Rows from block 4, named by matrix and row number. Each number is 200 + 20 x the weight over its row's rms, rounded and kept within 0 to 999. All counts start at 0. After the name is the row's rms in percent of the matrix's.
# conv: width-3 conv (model.blocks.4.conv.weight, 640x432x3), inputs 312-337, a 3 kernel for each
conv.26,097,227,207,189,208,208,176,193,178,209,209,212,246,218,235,173,202,209,217,189,182,165,205,188,189,192,208,200,182,195,196,201,228,186,215,213,229,214,197,206,216,205,216,160,195,194,211,199,192,214,225,247,202,205,212,208,243,205,201,201,203,195,206,196,236,247,206,186,178,232,157,199,193,195,201,182,186,189,201
conv.27,094,219,227,214,210,210,212,187,210,245,204,239,200,197,216,120,203,202,189,188,179,186,227,216,204,211,197,230,206,191,182,199,203,201,217,218,222,179,166,182,197,172,196,206,178,176,168,178,200,169,183,188,190,179,192,197,206,204,206,210,202,183,180,180,198,187,190,204,199,210,184,185,196,194,181,197,207,214,202
conv.28,093,184,186,194,210,205,201,241,241,223,169,176,180,188,196,183,203,205,216,162,160,177,224,223,206,227,216,227,212,216,220,201,207,205,222,204,203,190,176,206,181,215,213,188,179,171,200,194,191,205,213,210,220,248,250,200,202,196,232,222,210,208,207,210,201,216,206,196,175,178,211,186,177,196,181,191,241,226,223
conv.29,100,200,201,199,203,232,204,210,189,164,188,191,175,243,222,226,208,206,221,194,179,185,236,233,194,178,177,177,196,179,175,213,198,194,200,195,194,204,166,160,168,189,224,174,172,170,214,207,214,229,230,209,201,209,213,231,229,239,170,182,174,161,172,188,180,179,190,187,194,213,201,188,226,161,159,178,187,198,182
conv.30,096,217,225,227,244,231,212,166,163,172,196,186,201,193,234,227,177,202,241,215,212,214,220,191,178,183,178,190,205,189,188,182,185,179,209,224,220,154,171,181,225,227,272,198,201,167,196,209,228,232,218,213,214,203,167,215,204,225,235,218,216,204,208,219,203,214,225,196,209,196,184,185,197,169,161,143,223,198,222
conv.31,113,203,205,198,194,206,223,194,201,184,180,217,228,163,145,200,173,184,202,197,199,207,198,181,228,188,197,200,189,179,171,199,198,212,200,209,176,188,193,214,158,198,218,175,194,230,181,197,214,208,205,214,205,227,224,196,187,155,197,199,216,194,207,218,184,205,182,191,212,170,211,216,208,210,187,164,232,221,210
conv.32,095,179,178,184,204,219,194,211,215,200,192,196,206,215,189,200,225,206,203,201,200,204,220,221,206,178,181,201,189,210,210,193,191,229,215,235,219,220,225,210,168,212,239,175,173,171,216,232,238,191,193,189,217,211,221,220,228,210,231,211,180,197,200,185,175,186,196,262,234,232,196,192,196,207,212,197,239,243,194
conv.33,100,193,176,189,191,174,183,199,221,212,241,264,248,220,241,197,212,207,188,201,207,169,193,200,186,241,221,209,219,220,237,168,171,182,193,198,199,203,233,229,178,155,205,171,178,186,165,177,181,196,205,205,205,225,209,196,190,210,209,230,253,175,196,204,197,189,185,224,227,214,202,183,215,207,197,200,204,206,188
conv.34,113,195,199,181,232,214,181,174,167,155,191,228,181,206,206,179,200,241,228,231,237,236,226,177,181,198,193,215,200,183,172,193,189,174,213,172,210,197,212,197,208,181,191,225,192,180,231,212,245,207,194,189,219,210,177,203,224,228,232,224,211,224,217,246,203,213,233,212,193,237,204,191,168,221,191,204,199,211,178
conv.35,092,205,222,220,227,228,219,159,195,187,191,184,192,195,201,190,183,191,216,241,222,209,237,211,197,166,199,193,193,184,191,173,183,200,233,228,224,201,181,205,154,221,219,193,223,210,214,205,223,205,199,193,220,227,240,177,170,167,162,175,172,191,179,183,212,210,207,209,242,211,142,161,156,189,184,184,218,239,253
conv.36,098,203,216,222,201,189,186,211,205,227,239,230,224,191,198,184,181,192,203,208,212,230,220,215,178,200,216,198,192,174,186,208,186,203,210,205,203,191,187,219,191,194,224,198,179,188,189,186,215,197,209,208,177,174,184,184,190,203,190,198,191,208,211,212,217,206,204,215,213,221,200,194,175,183,190,187,225,224,213
conv.37,106,231,255,227,206,214,222,198,192,205,202,201,229,196,221,198,202,215,187,178,199,194,230,177,199,189,190,241,212,220,215,207,223,188,199,198,177,199,196,186,178,175,178,216,179,182,198,178,203,221,222,210,176,170,183,178,188,217,228,202,223,232,206,203,211,218,215,188,181,187,210,230,238,194,223,220,192,191,187
conv.38,105,178,205,183,179,180,198,185,195,219,204,204,198,178,193,198,177,168,169,220,231,227,217,233,220,187,183,207,206,215,200,247,232,226,198,161,171,160,163,173,199,201,193,225,186,154,218,211,231,189,197,197,180,168,199,207,204,198,209,207,211,208,210,215,219,226,226,195,210,213,218,207,207,174,191,206,228,212,204
conv.39,096,212,223,213,194,206,191,186,211,211,206,208,228,209,192,223,202,201,208,209,197,194,219,210,185,219,229,188,251,197,192,184,179,175,198,202,191,195,134,200,159,166,173,199,198,195,205,209,197,207,204,201,189,206,192,217,234,200,173,175,174,223,235,235,184,183,193,191,184,174,212,191,177,196,225,202,207,203,201
conv.40,093,221,213,205,186,179,186,233,204,191,178,193,214,178,160,199,176,180,200,205,199,202,217,221,189,169,178,178,200,201,207,212,190,196,199,200,167,182,179,210,163,184,215,192,209,205,205,195,192,186,198,194,193,180,166,201,206,180,175,184,187,190,191,209,192,203,203,221,209,225,183,176,184,230,223,217,204,190,183
conv.41,095,199,188,183,158,194,184,211,174,166,202,188,206,196,191,185,185,206,209,181,200,195,231,207,194,195,161,149,204,207,201,195,202,205,188,160,163,226,216,192,182,210,168,223,250,231,200,210,239,211,207,196,207,200,215,218,223,196,195,188,192,208,197,186,174,176,173,212,171,189,197,169,174,223,213,193,220,226,237
conv.42,101,200,198,208,196,200,204,204,218,230,206,209,235,170,187,221,223,223,225,200,192,232,180,189,196,211,201,208,205,221,219,224,230,231,195,205,192,227,207,244,191,233,195,259,174,168,174,179,188,197,215,236,216,247,255,166,175,208,206,202,210,184,202,222,183,186,184,212,217,198,182,186,189,171,187,218,186,209,215
conv.43,103,208,245,248,215,245,258,203,187,176,195,200,141,200,221,221,177,191,188,194,194,206,178,197,211,240,174,206,190,198,221,219,200,214,201,230,225,201,214,188,224,230,197,217,214,200,193,185,208,211,206,199,189,185,171,229,227,201,185,208,219,192,188,205,178,193,185,223,192,204,189,197,141,210,196,164,194,237,194
conv.44,096,164,167,210,224,211,212,221,229,226,234,231,208,246,224,196,217,221,220,203,198,215,192,170,163,201,216,240,201,200,200,238,232,210,236,208,181,198,226,168,183,189,200,218,231,254,210,211,223,179,187,177,204,207,209,198,206,205,196,212,200,201,194,190,223,221,208,193,180,173,215,180,200,169,171,245,204,209,224
conv.45,098,188,203,212,182,207,194,211,212,197,202,190,188,188,168,165,188,194,222,177,206,204,181,185,200,208,198,208,227,220,222,177,170,176,165,185,167,149,174,192,225,193,184,196,207,195,213,220,237,203,202,188,223,232,228,213,213,208,183,184,173,241,240,232,209,200,193,179,182,187,228,210,173,224,210,187,153,170,184
conv.46,099,211,208,204,220,187,199,208,173,146,219,177,215,190,226,196,191,198,188,188,168,183,223,201,175,167,198,190,212,189,205,187,211,215,172,183,185,187,213,202,161,202,182,172,208,213,200,197,212,207,194,183,177,191,218,189,196,208,197,195,204,205,194,192,188,192,207,236,228,195,193,211,223,146,188,183,203,200,192
conv.47,109,187,193,235,188,205,219,186,206,169,205,230,197,174,210,194,205,190,201,219,210,215,224,225,187,237,211,178,193,184,218,197,189,210,175,176,186,202,201,197,189,220,200,214,218,172,222,205,188,210,202,197,246,238,222,216,227,265,232,240,212,186,169,188,215,194,173,230,217,200,219,249,208,190,191,169,187,200,195
conv.48,102,192,196,196,197,201,198,213,197,188,196,223,178,220,219,285,222,215,176,211,223,189,198,204,189,160,185,208,187,198,177,232,255,238,230,220,205,175,200,199,198,216,235,173,180,186,167,172,174,174,170,194,168,182,185,205,231,224,185,210,215,208,206,219,197,195,199,197,195,212,178,182,212,198,207,226,190,200,218
conv.49,100,204,224,207,177,190,189,219,246,209,166,184,200,164,196,230,188,200,201,153,176,170,193,181,157,208,204,197,185,180,176,203,196,195,222,189,185,210,193,171,167,241,208,194,174,201,234,219,205,179,172,177,187,184,186,202,190,174,216,215,226,176,176,178,197,202,194,203,216,203,209,217,204,224,206,173,199,165,209
conv.50,093,208,213,208,177,180,200,189,200,200,177,207,230,210,242,231,147,144,167,219,221,238,167,167,168,206,209,172,182,174,158,185,197,183,259,235,164,217,211,178,228,180,228,193,195,267,168,175,179,188,187,191,164,191,182,225,186,222,197,185,193,206,223,229,197,200,196,212,229,195,239,177,199,255,237,237,224,216,247
conv.51,096,219,220,212,204,192,208,190,187,182,203,209,213,199,206,203,212,219,251,183,185,183,198,204,209,166,180,173,211,205,197,249,229,216,205,198,207,213,184,188,140,223,242,181,218,194,214,212,210,199,193,202,205,187,161,223,224,231,204,194,196,226,214,209,229,221,215,223,222,206,172,179,145,193,188,180,175,193,209
conv.52,097,232,234,208,188,191,171,170,182,170,214,218,221,201,205,218,202,196,223,222,216,242,171,224,183,218,181,186,214,211,181,198,187,197,214,213,195,231,208,185,203,241,208,194,125,215,181,193,208,199,203,205,164,178,195,223,234,215,202,183,213,232,228,212,155,164,178,251,235,222,227,243,202,210,219,250,211,225,224
conv.53,102,189,195,188,234,202,176,148,175,179,212,200,220,196,187,173,196,204,203,225,226,227,233,169,172,203,198,170,211,212,206,254,256,247,242,235,214,199,214,179,170,207,221,181,182,191,189,202,209,217,217,215,225,224,225,208,232,219,213,221,206,181,176,175,230,219,203,209,190,169,198,173,188,232,218,210,204,213,193
conv.54,102,215,212,212,188,193,187,219,215,213,186,188,204,208,240,210,187,187,201,187,177,169,200,198,200,202,216,232,183,207,218,204,226,240,176,175,208,197,209,185,182,217,237,192,216,195,212,224,220,203,190,197,213,219,204,181,195,207,192,179,184,177,187,193,206,192,199,210,215,210,204,205,221,197,201,187,205,232,232
conv.55,112,210,186,171,209,203,201,185,197,186,219,187,178,208,207,172,233,207,162,189,180,185,165,186,251,204,216,185,213,209,209,230,202,196,215,225,263,193,202,174,218,175,161,213,187,188,205,186,184,212,196,199,208,209,202,205,189,141,203,230,233,220,224,203,202,191,181,200,191,178,202,248,224,208,186,197,238,218,235
conv.56,093,192,206,204,186,176,178,213,243,222,226,210,204,181,220,219,190,191,223,191,210,199,172,187,179,257,221,229,187,202,213,232,226,188,217,183,193,183,179,174,185,197,217,222,228,205,203,218,218,197,199,188,202,197,221,200,198,199,230,225,234,219,212,198,194,193,195,219,229,194,229,236,245,199,204,186,229,222,165
conv.57,113,192,203,199,199,186,156,207,213,183,220,177,183,155,172,205,205,217,216,214,215,203,173,208,197,211,193,183,189,182,171,187,205,230,250,211,211,192,215,226,212,209,204,181,203,116,171,157,174,199,224,240,226,213,196,216,205,190,199,185,206,195,186,159,229,213,205,193,212,227,216,204,191,187,168,171,193,172,194
conv.58,097,163,190,182,190,180,167,188,202,197,231,233,227,180,203,197,186,192,210,199,185,184,207,203,171,187,184,179,206,195,200,196,180,184,199,195,219,182,187,189,203,177,242,230,192,181,195,184,185,157,172,168,189,187,175,202,206,198,188,186,180,200,224,223,205,211,193,199,182,189,213,201,192,251,227,215,200,197,257
conv.59,117,214,206,197,223,212,207,208,211,202,194,162,183,183,196,172,165,190,216,216,220,221,162,157,161,186,190,155,203,239,218,204,194,174,233,215,199,211,230,212,204,211,184,205,215,216,198,208,209,197,187,178,199,193,215,179,154,139,194,259,266,190,202,207,205,204,204,220,214,217,192,200,181,201,167,155,229,177,206
conv.60,112,190,178,181,227,193,169,182,193,201,207,231,205,193,186,189,198,202,207,167,180,209,178,209,158,182,181,200,202,198,218,205,194,183,187,189,189,185,194,169,157,171,202,206,171,252,224,230,178,196,208,204,173,192,224,186,170,180,215,211,216,190,209,209,213,195,187,174,175,196,184,206,216,185,187,204,181,176,218
conv.61,087,185,184,186,204,214,220,175,194,214,196,197,193,220,194,199,212,226,213,168,176,201,204,229,229,162,151,206,220,224,227,226,225,205,161,175,159,188,180,178,167,198,208,174,195,177,194,192,189,201,199,197,246,237,204,199,193,208,191,210,214,207,206,223,199,198,199,209,241,270,214,214,231,201,185,185,203,212,218
conv.62,091,194,199,197,169,187,187,188,182,204,206,207,180,207,253,216,189,216,195,173,204,224,198,202,204,199,202,182,196,203,203,188,184,189,208,207,201,216,243,235,223,244,241,187,189,254,211,215,221,175,183,196,214,234,232,161,164,171,198,190,187,189,187,168,184,161,157,213,214,208,211,229,213,192,192,231,193,200,203
conv.63,090,212,214,222,203,193,193,215,217,192,198,202,238,186,216,190,203,209,242,235,230,242,225,232,191,193,195,191,240,223,188,211,207,198,193,193,209,202,195,204,197,200,174,227,192,213,210,207,224,208,230,239,200,212,214,163,178,201,187,219,217,191,222,220,176,185,178,220,225,210,151,173,177,219,215,210,169,179,162
conv.64,089,183,188,203,189,175,156,190,208,198,196,189,173,196,202,214,233,228,206,210,207,213,195,206,229,157,186,176,237,237,222,188,206,211,186,195,235,198,186,155,181,197,200,199,208,202,232,211,202,206,195,187,201,213,183,188,175,177,175,197,220,212,215,219,208,208,183,196,198,186,167,206,202,164,195,186,192,196,186
conv.65,094,200,192,178,213,209,220,193,203,236,213,222,224,198,167,176,218,204,183,212,208,180,190,164,201,228,244,221,186,196,188,215,223,220,199,223,207,166,192,167,193,209,197,182,173,172,205,195,181,212,193,185,195,183,178,202,202,206,189,193,212,180,183,178,200,201,193,213,215,214,183,193,201,195,199,203,180,187,191
conv.66,096,190,176,183,209,218,232,228,230,199,193,207,224,206,190,205,170,196,207,187,172,157,201,221,202,202,210,216,254,250,232,205,214,212,248,228,222,184,208,205,161,194,193,163,169,211,184,186,194,179,188,187,214,221,203,188,154,136,193,188,189,196,200,203,216,223,215,177,181,186,219,189,171,222,236,230,224,230,226
conv.67,091,206,214,203,209,196,222,190,189,203,208,197,199,177,194,232,177,182,181,219,215,217,205,205,234,220,221,228,209,213,208,209,201,189,191,189,174,165,192,182,186,211,192,180,190,211,207,205,210,185,178,184,209,212,223,221,184,177,213,202,198,214,221,213,244,240,217,172,179,197,187,157,211,206,206,157,187,169,176
conv.68,092,214,191,201,196,191,200,245,240,209,191,197,196,198,215,204,219,211,216,170,188,210,210,222,196,212,205,183,208,213,209,218,202,217,210,194,177,249,214,201,200,243,230,183,196,223,200,174,180,203,193,181,187,209,205,231,209,172,205,190,185,235,232,203,199,211,215,184,189,171,211,209,223,194,217,208,223,207,191
conv.69,110,185,198,213,182,190,195,176,177,170,208,199,190,186,211,194,205,227,213,193,197,219,165,172,186,191,190,217,187,187,158,188,165,167,221,220,237,235,230,231,209,172,203,172,201,230,203,205,231,192,179,171,208,185,189,189,205,198,193,189,198,210,194,174,221,222,229,200,203,228,187,177,180,210,209,222,203,184,200
conv.70,097,211,197,210,193,201,195,178,206,193,212,206,231,212,222,203,188,192,225,183,175,157,198,209,202,197,177,209,192,173,242,171,183,197,192,216,216,206,181,226,171,209,212,206,228,207,208,218,234,197,197,198,198,205,197,188,165,147,174,203,211,211,205,211,202,193,201,219,238,232,193,214,178,207,231,211,208,217,171
conv.71,091,219,214,192,182,189,253,192,185,188,155,172,147,185,191,192,163,176,189,213,206,209,191,186,227,198,198,190,245,204,203,189,192,198,191,195,196,180,204,173,201,172,179,177,167,171,208,220,215,199,197,192,178,191,179,205,197,189,214,191,194,198,216,201,221,202,176,206,207,216,185,217,255,194,196,197,230,239,246
conv.72,102,200,215,232,224,217,223,204,200,197,204,210,201,198,214,189,214,225,222,224,211,209,202,171,163,207,204,216,217,246,222,201,196,191,203,197,191,196,184,201,208,230,231,201,153,195,204,194,197,173,180,197,209,197,193,188,206,203,194,185,180,159,170,160,186,187,184,227,210,196,217,212,180,248,207,199,196,185,166
conv.73,083,223,225,228,216,204,205,183,209,191,182,175,186,197,184,188,187,206,222,204,173,192,212,189,204,192,208,246,220,227,221,217,219,219,178,158,150,237,242,209,123,157,198,182,189,137,183,181,206,185,212,211,183,185,168,192,193,169,199,194,191,205,209,207,204,207,187,217,227,242,200,208,229,219,193,185,172,192,202
conv.74,102,209,203,203,177,180,199,194,186,205,183,198,219,215,217,242,209,215,232,200,197,212,200,192,179,211,203,186,199,186,190,200,218,234,212,215,195,193,209,248,168,207,224,144,150,157,213,192,192,188,186,177,174,199,204,216,212,193,197,193,189,219,203,182,224,220,222,203,197,212,192,180,196,202,175,175,199,200,165
conv.75,100,227,241,221,196,178,182,193,199,185,221,196,185,188,214,257,193,204,215,194,199,225,194,186,174,187,177,177,217,212,226,196,197,204,175,204,191,195,208,187,195,201,199,174,201,189,217,196,196,201,199,205,185,204,193,195,222,199,177,166,150,212,207,200,206,194,185,224,196,180,197,212,214,203,168,208,197,198,213
conv.76,099,202,212,204,204,210,203,224,213,233,193,190,195,177,188,195,200,191,189,180,180,200,203,193,194,157,149,164,199,204,223,209,208,181,249,240,238,196,209,249,203,196,207,173,204,202,182,195,212,206,195,166,176,197,197,204,210,215,192,207,189,219,217,210,169,186,179,217,208,201,229,237,219,226,234,236,184,195,180
conv.77,096,170,171,182,215,200,178,164,184,208,185,193,167,167,162,175,222,203,201,178,187,209,213,231,212,209,210,161,265,240,216,183,206,207,230,204,193,244,246,237,208,250,234,160,174,217,223,235,232,197,194,222,213,222,216,203,201,190,187,187,177,209,228,233,226,226,206,189,215,191,202,213,201,177,200,202,156,168,193
conv.78,096,211,218,219,224,233,254,194,183,166,211,201,185,190,200,202,168,160,184,222,219,229,201,174,208,236,222,227,191,189,218,222,183,179,202,210,194,196,204,227,161,207,210,221,216,174,210,222,219,190,197,205,210,217,262,234,230,229,213,212,215,196,196,195,171,175,176,211,204,210,212,204,217,198,191,199,195,240,181
conv.79,090,221,214,180,185,170,191,210,188,198,188,199,205,216,195,202,216,223,218,178,185,190,198,216,185,183,190,187,241,274,221,174,176,176,212,202,199,180,167,162,176,198,206,176,229,219,210,214,224,201,206,205,197,183,211,209,195,184,174,194,184,168,175,188,198,184,193,215,211,211,196,191,210,210,200,199,174,171,192
conv.80,096,218,220,246,196,200,192,221,224,223,202,214,212,218,233,219,200,199,215,253,206,193,171,183,214,222,227,200,204,215,201,163,196,208,231,204,209,173,191,151,204,190,186,218,233,197,229,224,200,172,189,212,169,154,156,194,185,187,219,190,188,196,188,177,168,173,173,193,207,209,230,203,192,177,212,220,191,189,231
conv.81,099,234,214,189,191,195,191,195,179,164,193,202,174,204,190,273,204,231,213,189,185,217,183,177,228,175,217,218,181,176,181,180,198,211,161,197,163,204,192,173,200,222,211,195,187,187,169,191,193,201,192,184,210,214,205,227,209,183,212,203,203,215,228,230,211,203,204,216,189,196,158,172,187,190,204,200,181,201,172
conv.82,094,204,208,214,201,181,191,208,186,165,183,186,191,256,216,209,193,206,190,220,197,173,159,168,170,188,181,219,182,203,200,202,190,205,216,233,212,180,222,208,178,250,198,164,204,184,209,197,191,171,152,162,202,224,200,202,202,197,228,228,232,197,202,218,160,165,153,207,202,196,177,181,185,197,187,199,214,221,192
conv.83,092,246,218,207,182,207,220,199,207,221,201,197,206,197,211,176,203,199,168,192,197,201,209,185,203,183,176,169,223,227,228,149,174,176,195,184,197,227,194,194,227,200,201,208,218,215,200,202,213,200,214,224,212,208,215,242,235,202,220,205,206,188,198,204,196,204,210,167,161,168,197,172,198,170,203,184,216,225,217
conv.84,100,208,193,181,210,207,211,209,179,193,229,215,181,168,174,173,252,230,216,185,195,224,191,199,215,182,190,181,199,200,207,213,212,197,201,197,191,175,214,262,185,184,185,237,222,169,211,228,221,188,186,182,181,195,191,207,208,193,181,193,193,218,217,220,190,194,179,193,186,208,166,167,166,220,195,165,180,210,224
conv.85,099,198,210,215,249,227,224,205,156,169,189,181,178,206,190,186,173,216,240,201,182,161,194,170,183,165,169,192,222,194,227,224,216,209,176,173,181,190,179,219,175,154,199,246,182,149,169,183,202,201,196,185,192,192,218,210,220,227,195,195,217,208,200,191,204,202,203,171,183,219,218,224,226,199,194,209,211,199,202
conv.86,104,207,209,191,198,215,185,203,205,181,186,195,182,206,173,171,185,227,237,192,212,168,185,178,187,181,177,186,227,235,223,230,231,210,181,203,191,215,230,187,161,210,160,177,228,241,189,195,200,214,215,223,210,231,205,225,205,245,164,197,202,195,199,214,177,190,190,167,190,166,201,246,199,194,204,209,235,200,193
conv.87,099,214,199,204,232,216,208,209,204,223,191,199,192,199,218,238,248,206,214,195,180,179,185,186,191,198,197,202,208,204,221,216,207,213,234,217,219,256,243,229,231,241,228,207,202,159,200,189,188,223,230,213,204,191,217,207,213,204,207,198,194,204,220,220,208,197,199,184,179,192,201,180,186,208,207,203,220,216,206
conv.88,095,228,229,231,179,202,182,179,170,173,195,187,222,229,194,177,218,209,231,228,200,222,175,197,174,218,199,164,174,195,190,197,179,151,207,224,249,200,204,210,184,176,233,216,177,188,198,200,191,199,218,216,194,193,207,216,190,197,155,171,170,173,191,196,199,202,212,218,174,190,203,190,159,183,176,213,205,211,218
conv.89,100,189,195,196,215,198,200,181,184,176,209,214,222,227,208,206,171,174,173,200,202,211,218,203,203,218,220,222,199,188,184,209,246,244,189,177,182,226,212,212,179,183,163,220,187,193,205,205,198,196,195,194,223,214,209,194,204,211,198,186,183,207,200,207,185,188,183,198,197,185,232,205,225,202,194,188,191,172,180
conv.90,107,200,207,165,190,197,177,208,219,222,223,204,190,189,172,209,189,193,197,170,186,161,221,239,220,229,232,213,201,193,183,233,229,207,222,218,229,206,171,183,159,194,209,169,227,238,222,224,215,227,217,216,205,182,157,202,204,183,205,211,220,222,194,166,216,202,184,207,207,197,219,226,188,173,180,188,195,225,260
conv.91,093,222,223,198,187,197,201,190,196,195,187,212,202,191,192,191,214,224,210,215,208,198,264,202,205,198,192,220,190,195,179,165,161,164,225,236,219,181,198,203,160,184,166,202,193,182,208,196,202,209,213,214,210,200,196,165,184,202,183,179,185,235,219,193,212,214,185,199,206,237,199,234,201,173,177,200,197,208,184
conv.92,100,196,203,218,213,205,195,189,168,202,205,199,205,194,230,217,196,185,222,210,197,188,206,177,162,204,199,206,209,199,192,212,208,181,207,189,182,186,204,223,214,191,208,238,215,188,190,169,154,190,178,175,184,201,219,192,181,171,191,167,160,172,178,189,207,189,190,194,174,196,171,174,208,220,246,239,218,200,229
conv.93,098,174,158,176,207,185,176,199,193,195,176,171,178,182,166,189,242,223,208,184,189,179,225,219,182,216,219,214,196,175,169,224,212,174,212,212,200,209,219,207,184,235,198,182,258,188,190,196,189,196,196,205,211,176,166,185,192,184,185,184,177,217,218,230,199,200,190,222,217,219,225,188,190,197,203,183,245,200,213
conv.94,089,237,242,240,186,183,185,180,169,166,194,183,185,229,245,222,210,199,190,180,168,169,179,212,204,219,189,221,220,203,207,214,203,197,217,189,176,169,180,184,196,206,164,198,196,219,218,228,227,170,162,166,176,190,201,185,180,199,197,192,197,186,191,193,193,189,181,182,201,193,196,183,200,224,243,203,197,209,193
conv.95,095,209,201,190,225,205,204,222,202,229,208,214,177,215,195,234,208,206,209,182,187,186,192,183,202,196,202,197,224,196,195,202,208,181,170,177,201,187,185,172,193,205,231,181,190,182,190,185,177,186,208,205,206,221,243,257,242,239,222,237,245,200,206,199,220,224,214,197,191,189,172,164,180,208,179,189,242,207,237
conv.96,094,238,228,228,196,188,200,225,237,210,197,198,197,186,225,241,196,209,233,186,185,187,202,215,214,179,175,136,149,173,186,226,217,206,194,201,203,188,214,165,204,197,169,170,153,211,224,212,188,211,205,196,199,244,239,216,201,182,177,194,196,217,213,226,197,188,178,200,203,198,186,191,185,235,236,232,210,216,192
conv.97,098,193,202,212,236,223,234,221,229,217,207,204,209,145,157,171,176,216,213,202,196,193,182,181,187,212,214,193,193,195,197,189,227,237,263,230,203,179,199,199,232,222,215,192,172,165,203,218,219,191,189,205,186,191,181,174,182,195,224,207,213,184,191,200,236,236,227,190,205,199,214,206,210,223,243,209,231,216,219
conv.98,085,219,208,209,187,172,176,197,230,186,187,206,202,229,154,183,161,165,182,222,235,261,169,184,185,198,217,214,229,208,211,198,191,214,212,220,211,200,204,229,195,201,215,197,205,233,223,189,175,249,235,220,203,199,185,199,206,207,217,217,195,227,221,217,215,217,222,187,199,163,224,223,187,235,238,226,190,194,179
conv.99,110,201,195,196,223,217,229,233,215,197,158,184,190,182,208,162,169,190,214,211,183,199,177,206,208,191,194,143,210,222,219,185,188,171,208,215,196,208,242,210,214,178,166,204,181,190,206,211,192,203,212,228,183,208,197,229,220,164,219,234,232,201,219,220,195,195,175,223,228,270,207,219,170,194,196,180,176,180,193
conv.100,092,163,168,176,192,201,216,188,165,175,206,224,206,174,182,193,222,221,240,228,216,234,193,184,214,202,213,193,205,227,204,217,218,214,208,215,179,218,200,192,198,190,230,172,163,147,201,201,200,213,213,203,198,204,203,167,185,172,184,180,182,219,220,216,229,230,253,199,193,191,188,186,158,181,176,218,208,218,218
conv.101,095,200,196,191,148,169,169,187,163,197,222,212,210,197,194,191,183,188,163,188,195,211,199,192,207,211,189,192,196,203,216,236,249,254,184,175,197,207,205,221,210,193,202,196,170,191,178,178,184,187,208,201,190,200,201,208,200,211,214,217,216,218,192,184,213,209,201,212,202,206,169,190,234,227,193,198,217,213,218
conv.102,113,191,200,216,188,179,209,206,203,162,197,203,179,193,199,165,214,204,189,164,178,213,167,203,225,209,190,195,211,199,201,213,199,192,171,201,233,212,224,200,203,179,171,199,200,193,201,178,173,195,196,200,187,188,200,193,202,195,177,169,200,186,194,222,181,202,226,195,211,184,195,190,166,218,204,220,209,199,178
conv.103,093,185,188,185,183,174,177,201,203,218,219,189,204,206,186,189,192,197,195,159,176,204,181,246,187,187,193,185,215,227,190,200,221,231,145,175,121,207,182,166,190,193,239,182,182,188,187,198,188,196,205,221,236,217,215,234,216,211,232,218,199,201,214,200,158,160,178,185,183,183,212,212,189,212,225,208,191,204,212
conv.104,095,196,207,177,215,188,181,234,217,205,192,208,182,198,200,164,201,211,220,216,209,201,165,157,177,188,199,225,180,171,191,193,212,235,183,174,187,209,240,185,187,205,247,212,193,202,171,179,165,180,180,197,188,177,223,230,238,231,200,182,187,188,192,168,209,212,209,208,192,202,209,195,192,191,187,195,200,189,169
conv.105,098,197,206,207,215,199,192,209,204,181,189,180,173,199,217,203,205,192,238,206,213,218,215,203,218,190,201,212,177,184,201,190,202,222,188,218,215,184,181,158,218,247,211,135,191,234,184,184,190,195,198,204,218,222,228,172,188,176,207,199,203,196,206,204,208,219,227,199,217,211,224,202,216,185,214,215,183,202,212
conv.106,117,175,158,155,204,201,178,205,180,201,226,215,188,194,210,173,187,217,242,236,226,196,220,207,138,191,202,180,216,215,199,199,196,183,210,212,211,222,203,187,179,174,190,212,204,182,217,209,218,203,214,231,186,176,192,226,212,216,209,211,219,226,214,206,198,187,214,203,185,186,187,156,112,209,184,195,201,217,191
conv.107,095,237,225,210,226,226,207,173,226,199,220,208,219,194,199,206,206,207,215,215,213,209,198,197,193,181,184,175,200,241,213,208,202,228,215,202,183,164,195,169,162,213,173,219,197,199,208,211,216,234,224,215,217,218,200,172,173,169,198,196,194,182,202,228,190,198,181,196,242,194,191,217,213,191,182,166,222,222,250
conv.108,097,199,195,203,227,211,228,178,175,160,194,200,187,227,230,217,202,205,167,175,173,190,191,193,196,207,230,219,184,171,170,195,203,197,180,172,143,202,215,193,174,207,201,188,200,220,171,178,187,211,224,225,215,215,209,192,206,174,166,172,166,190,195,206,188,187,214,227,212,196,197,172,209,224,197,210,203,196,203
conv.109,103,184,184,163,203,189,189,194,181,194,208,199,257,188,187,208,181,189,201,172,156,175,225,211,214,180,220,171,236,224,231,206,193,179,200,206,199,200,218,209,209,209,221,181,218,187,186,179,186,259,253,234,206,219,210,216,235,205,192,183,172,202,208,212,222,231,219,212,198,223,170,157,206,207,233,194,193,194,186
conv.110,098,190,191,194,171,180,188,211,192,207,199,191,229,173,192,186,167,207,220,166,167,176,164,183,208,182,187,167,149,166,163,236,240,242,206,219,195,220,203,213,194,244,235,259,163,201,187,176,173,197,216,212,173,215,217,188,205,194,165,197,206,182,168,161,222,216,202,210,215,194,162,181,198,189,230,193,178,210,214
conv.111,088,197,199,194,218,224,219,198,169,187,197,204,184,212,177,201,206,203,220,202,204,208,210,226,239,213,194,191,202,202,195,182,197,200,206,229,189,209,210,218,231,207,209,199,162,156,179,168,182,214,218,225,182,195,220,201,177,186,172,175,202,227,227,225,239,233,210,213,192,199,202,238,202,190,172,185,209,202,177
conv.112,089,228,222,218,207,189,173,213,214,219,182,192,201,214,186,246,198,199,219,211,205,189,179,188,214,170,196,235,188,190,208,193,190,179,187,196,198,221,207,221,215,217,226,184,179,235,189,194,198,206,224,224,221,225,200,193,201,200,214,248,274,188,211,226,202,209,196,200,212,220,225,225,214,212,225,221,203,236,211
conv.113,095,191,164,170,227,205,184,205,221,224,207,228,204,210,219,227,227,219,226,179,172,173,190,209,206,176,210,206,202,204,198,200,195,198,191,194,195,195,181,205,163,221,163,203,197,202,210,208,233,170,167,165,211,191,188,207,192,195,203,195,177,200,208,198,194,205,211,151,161,149,189,193,217,213,205,205,190,176,196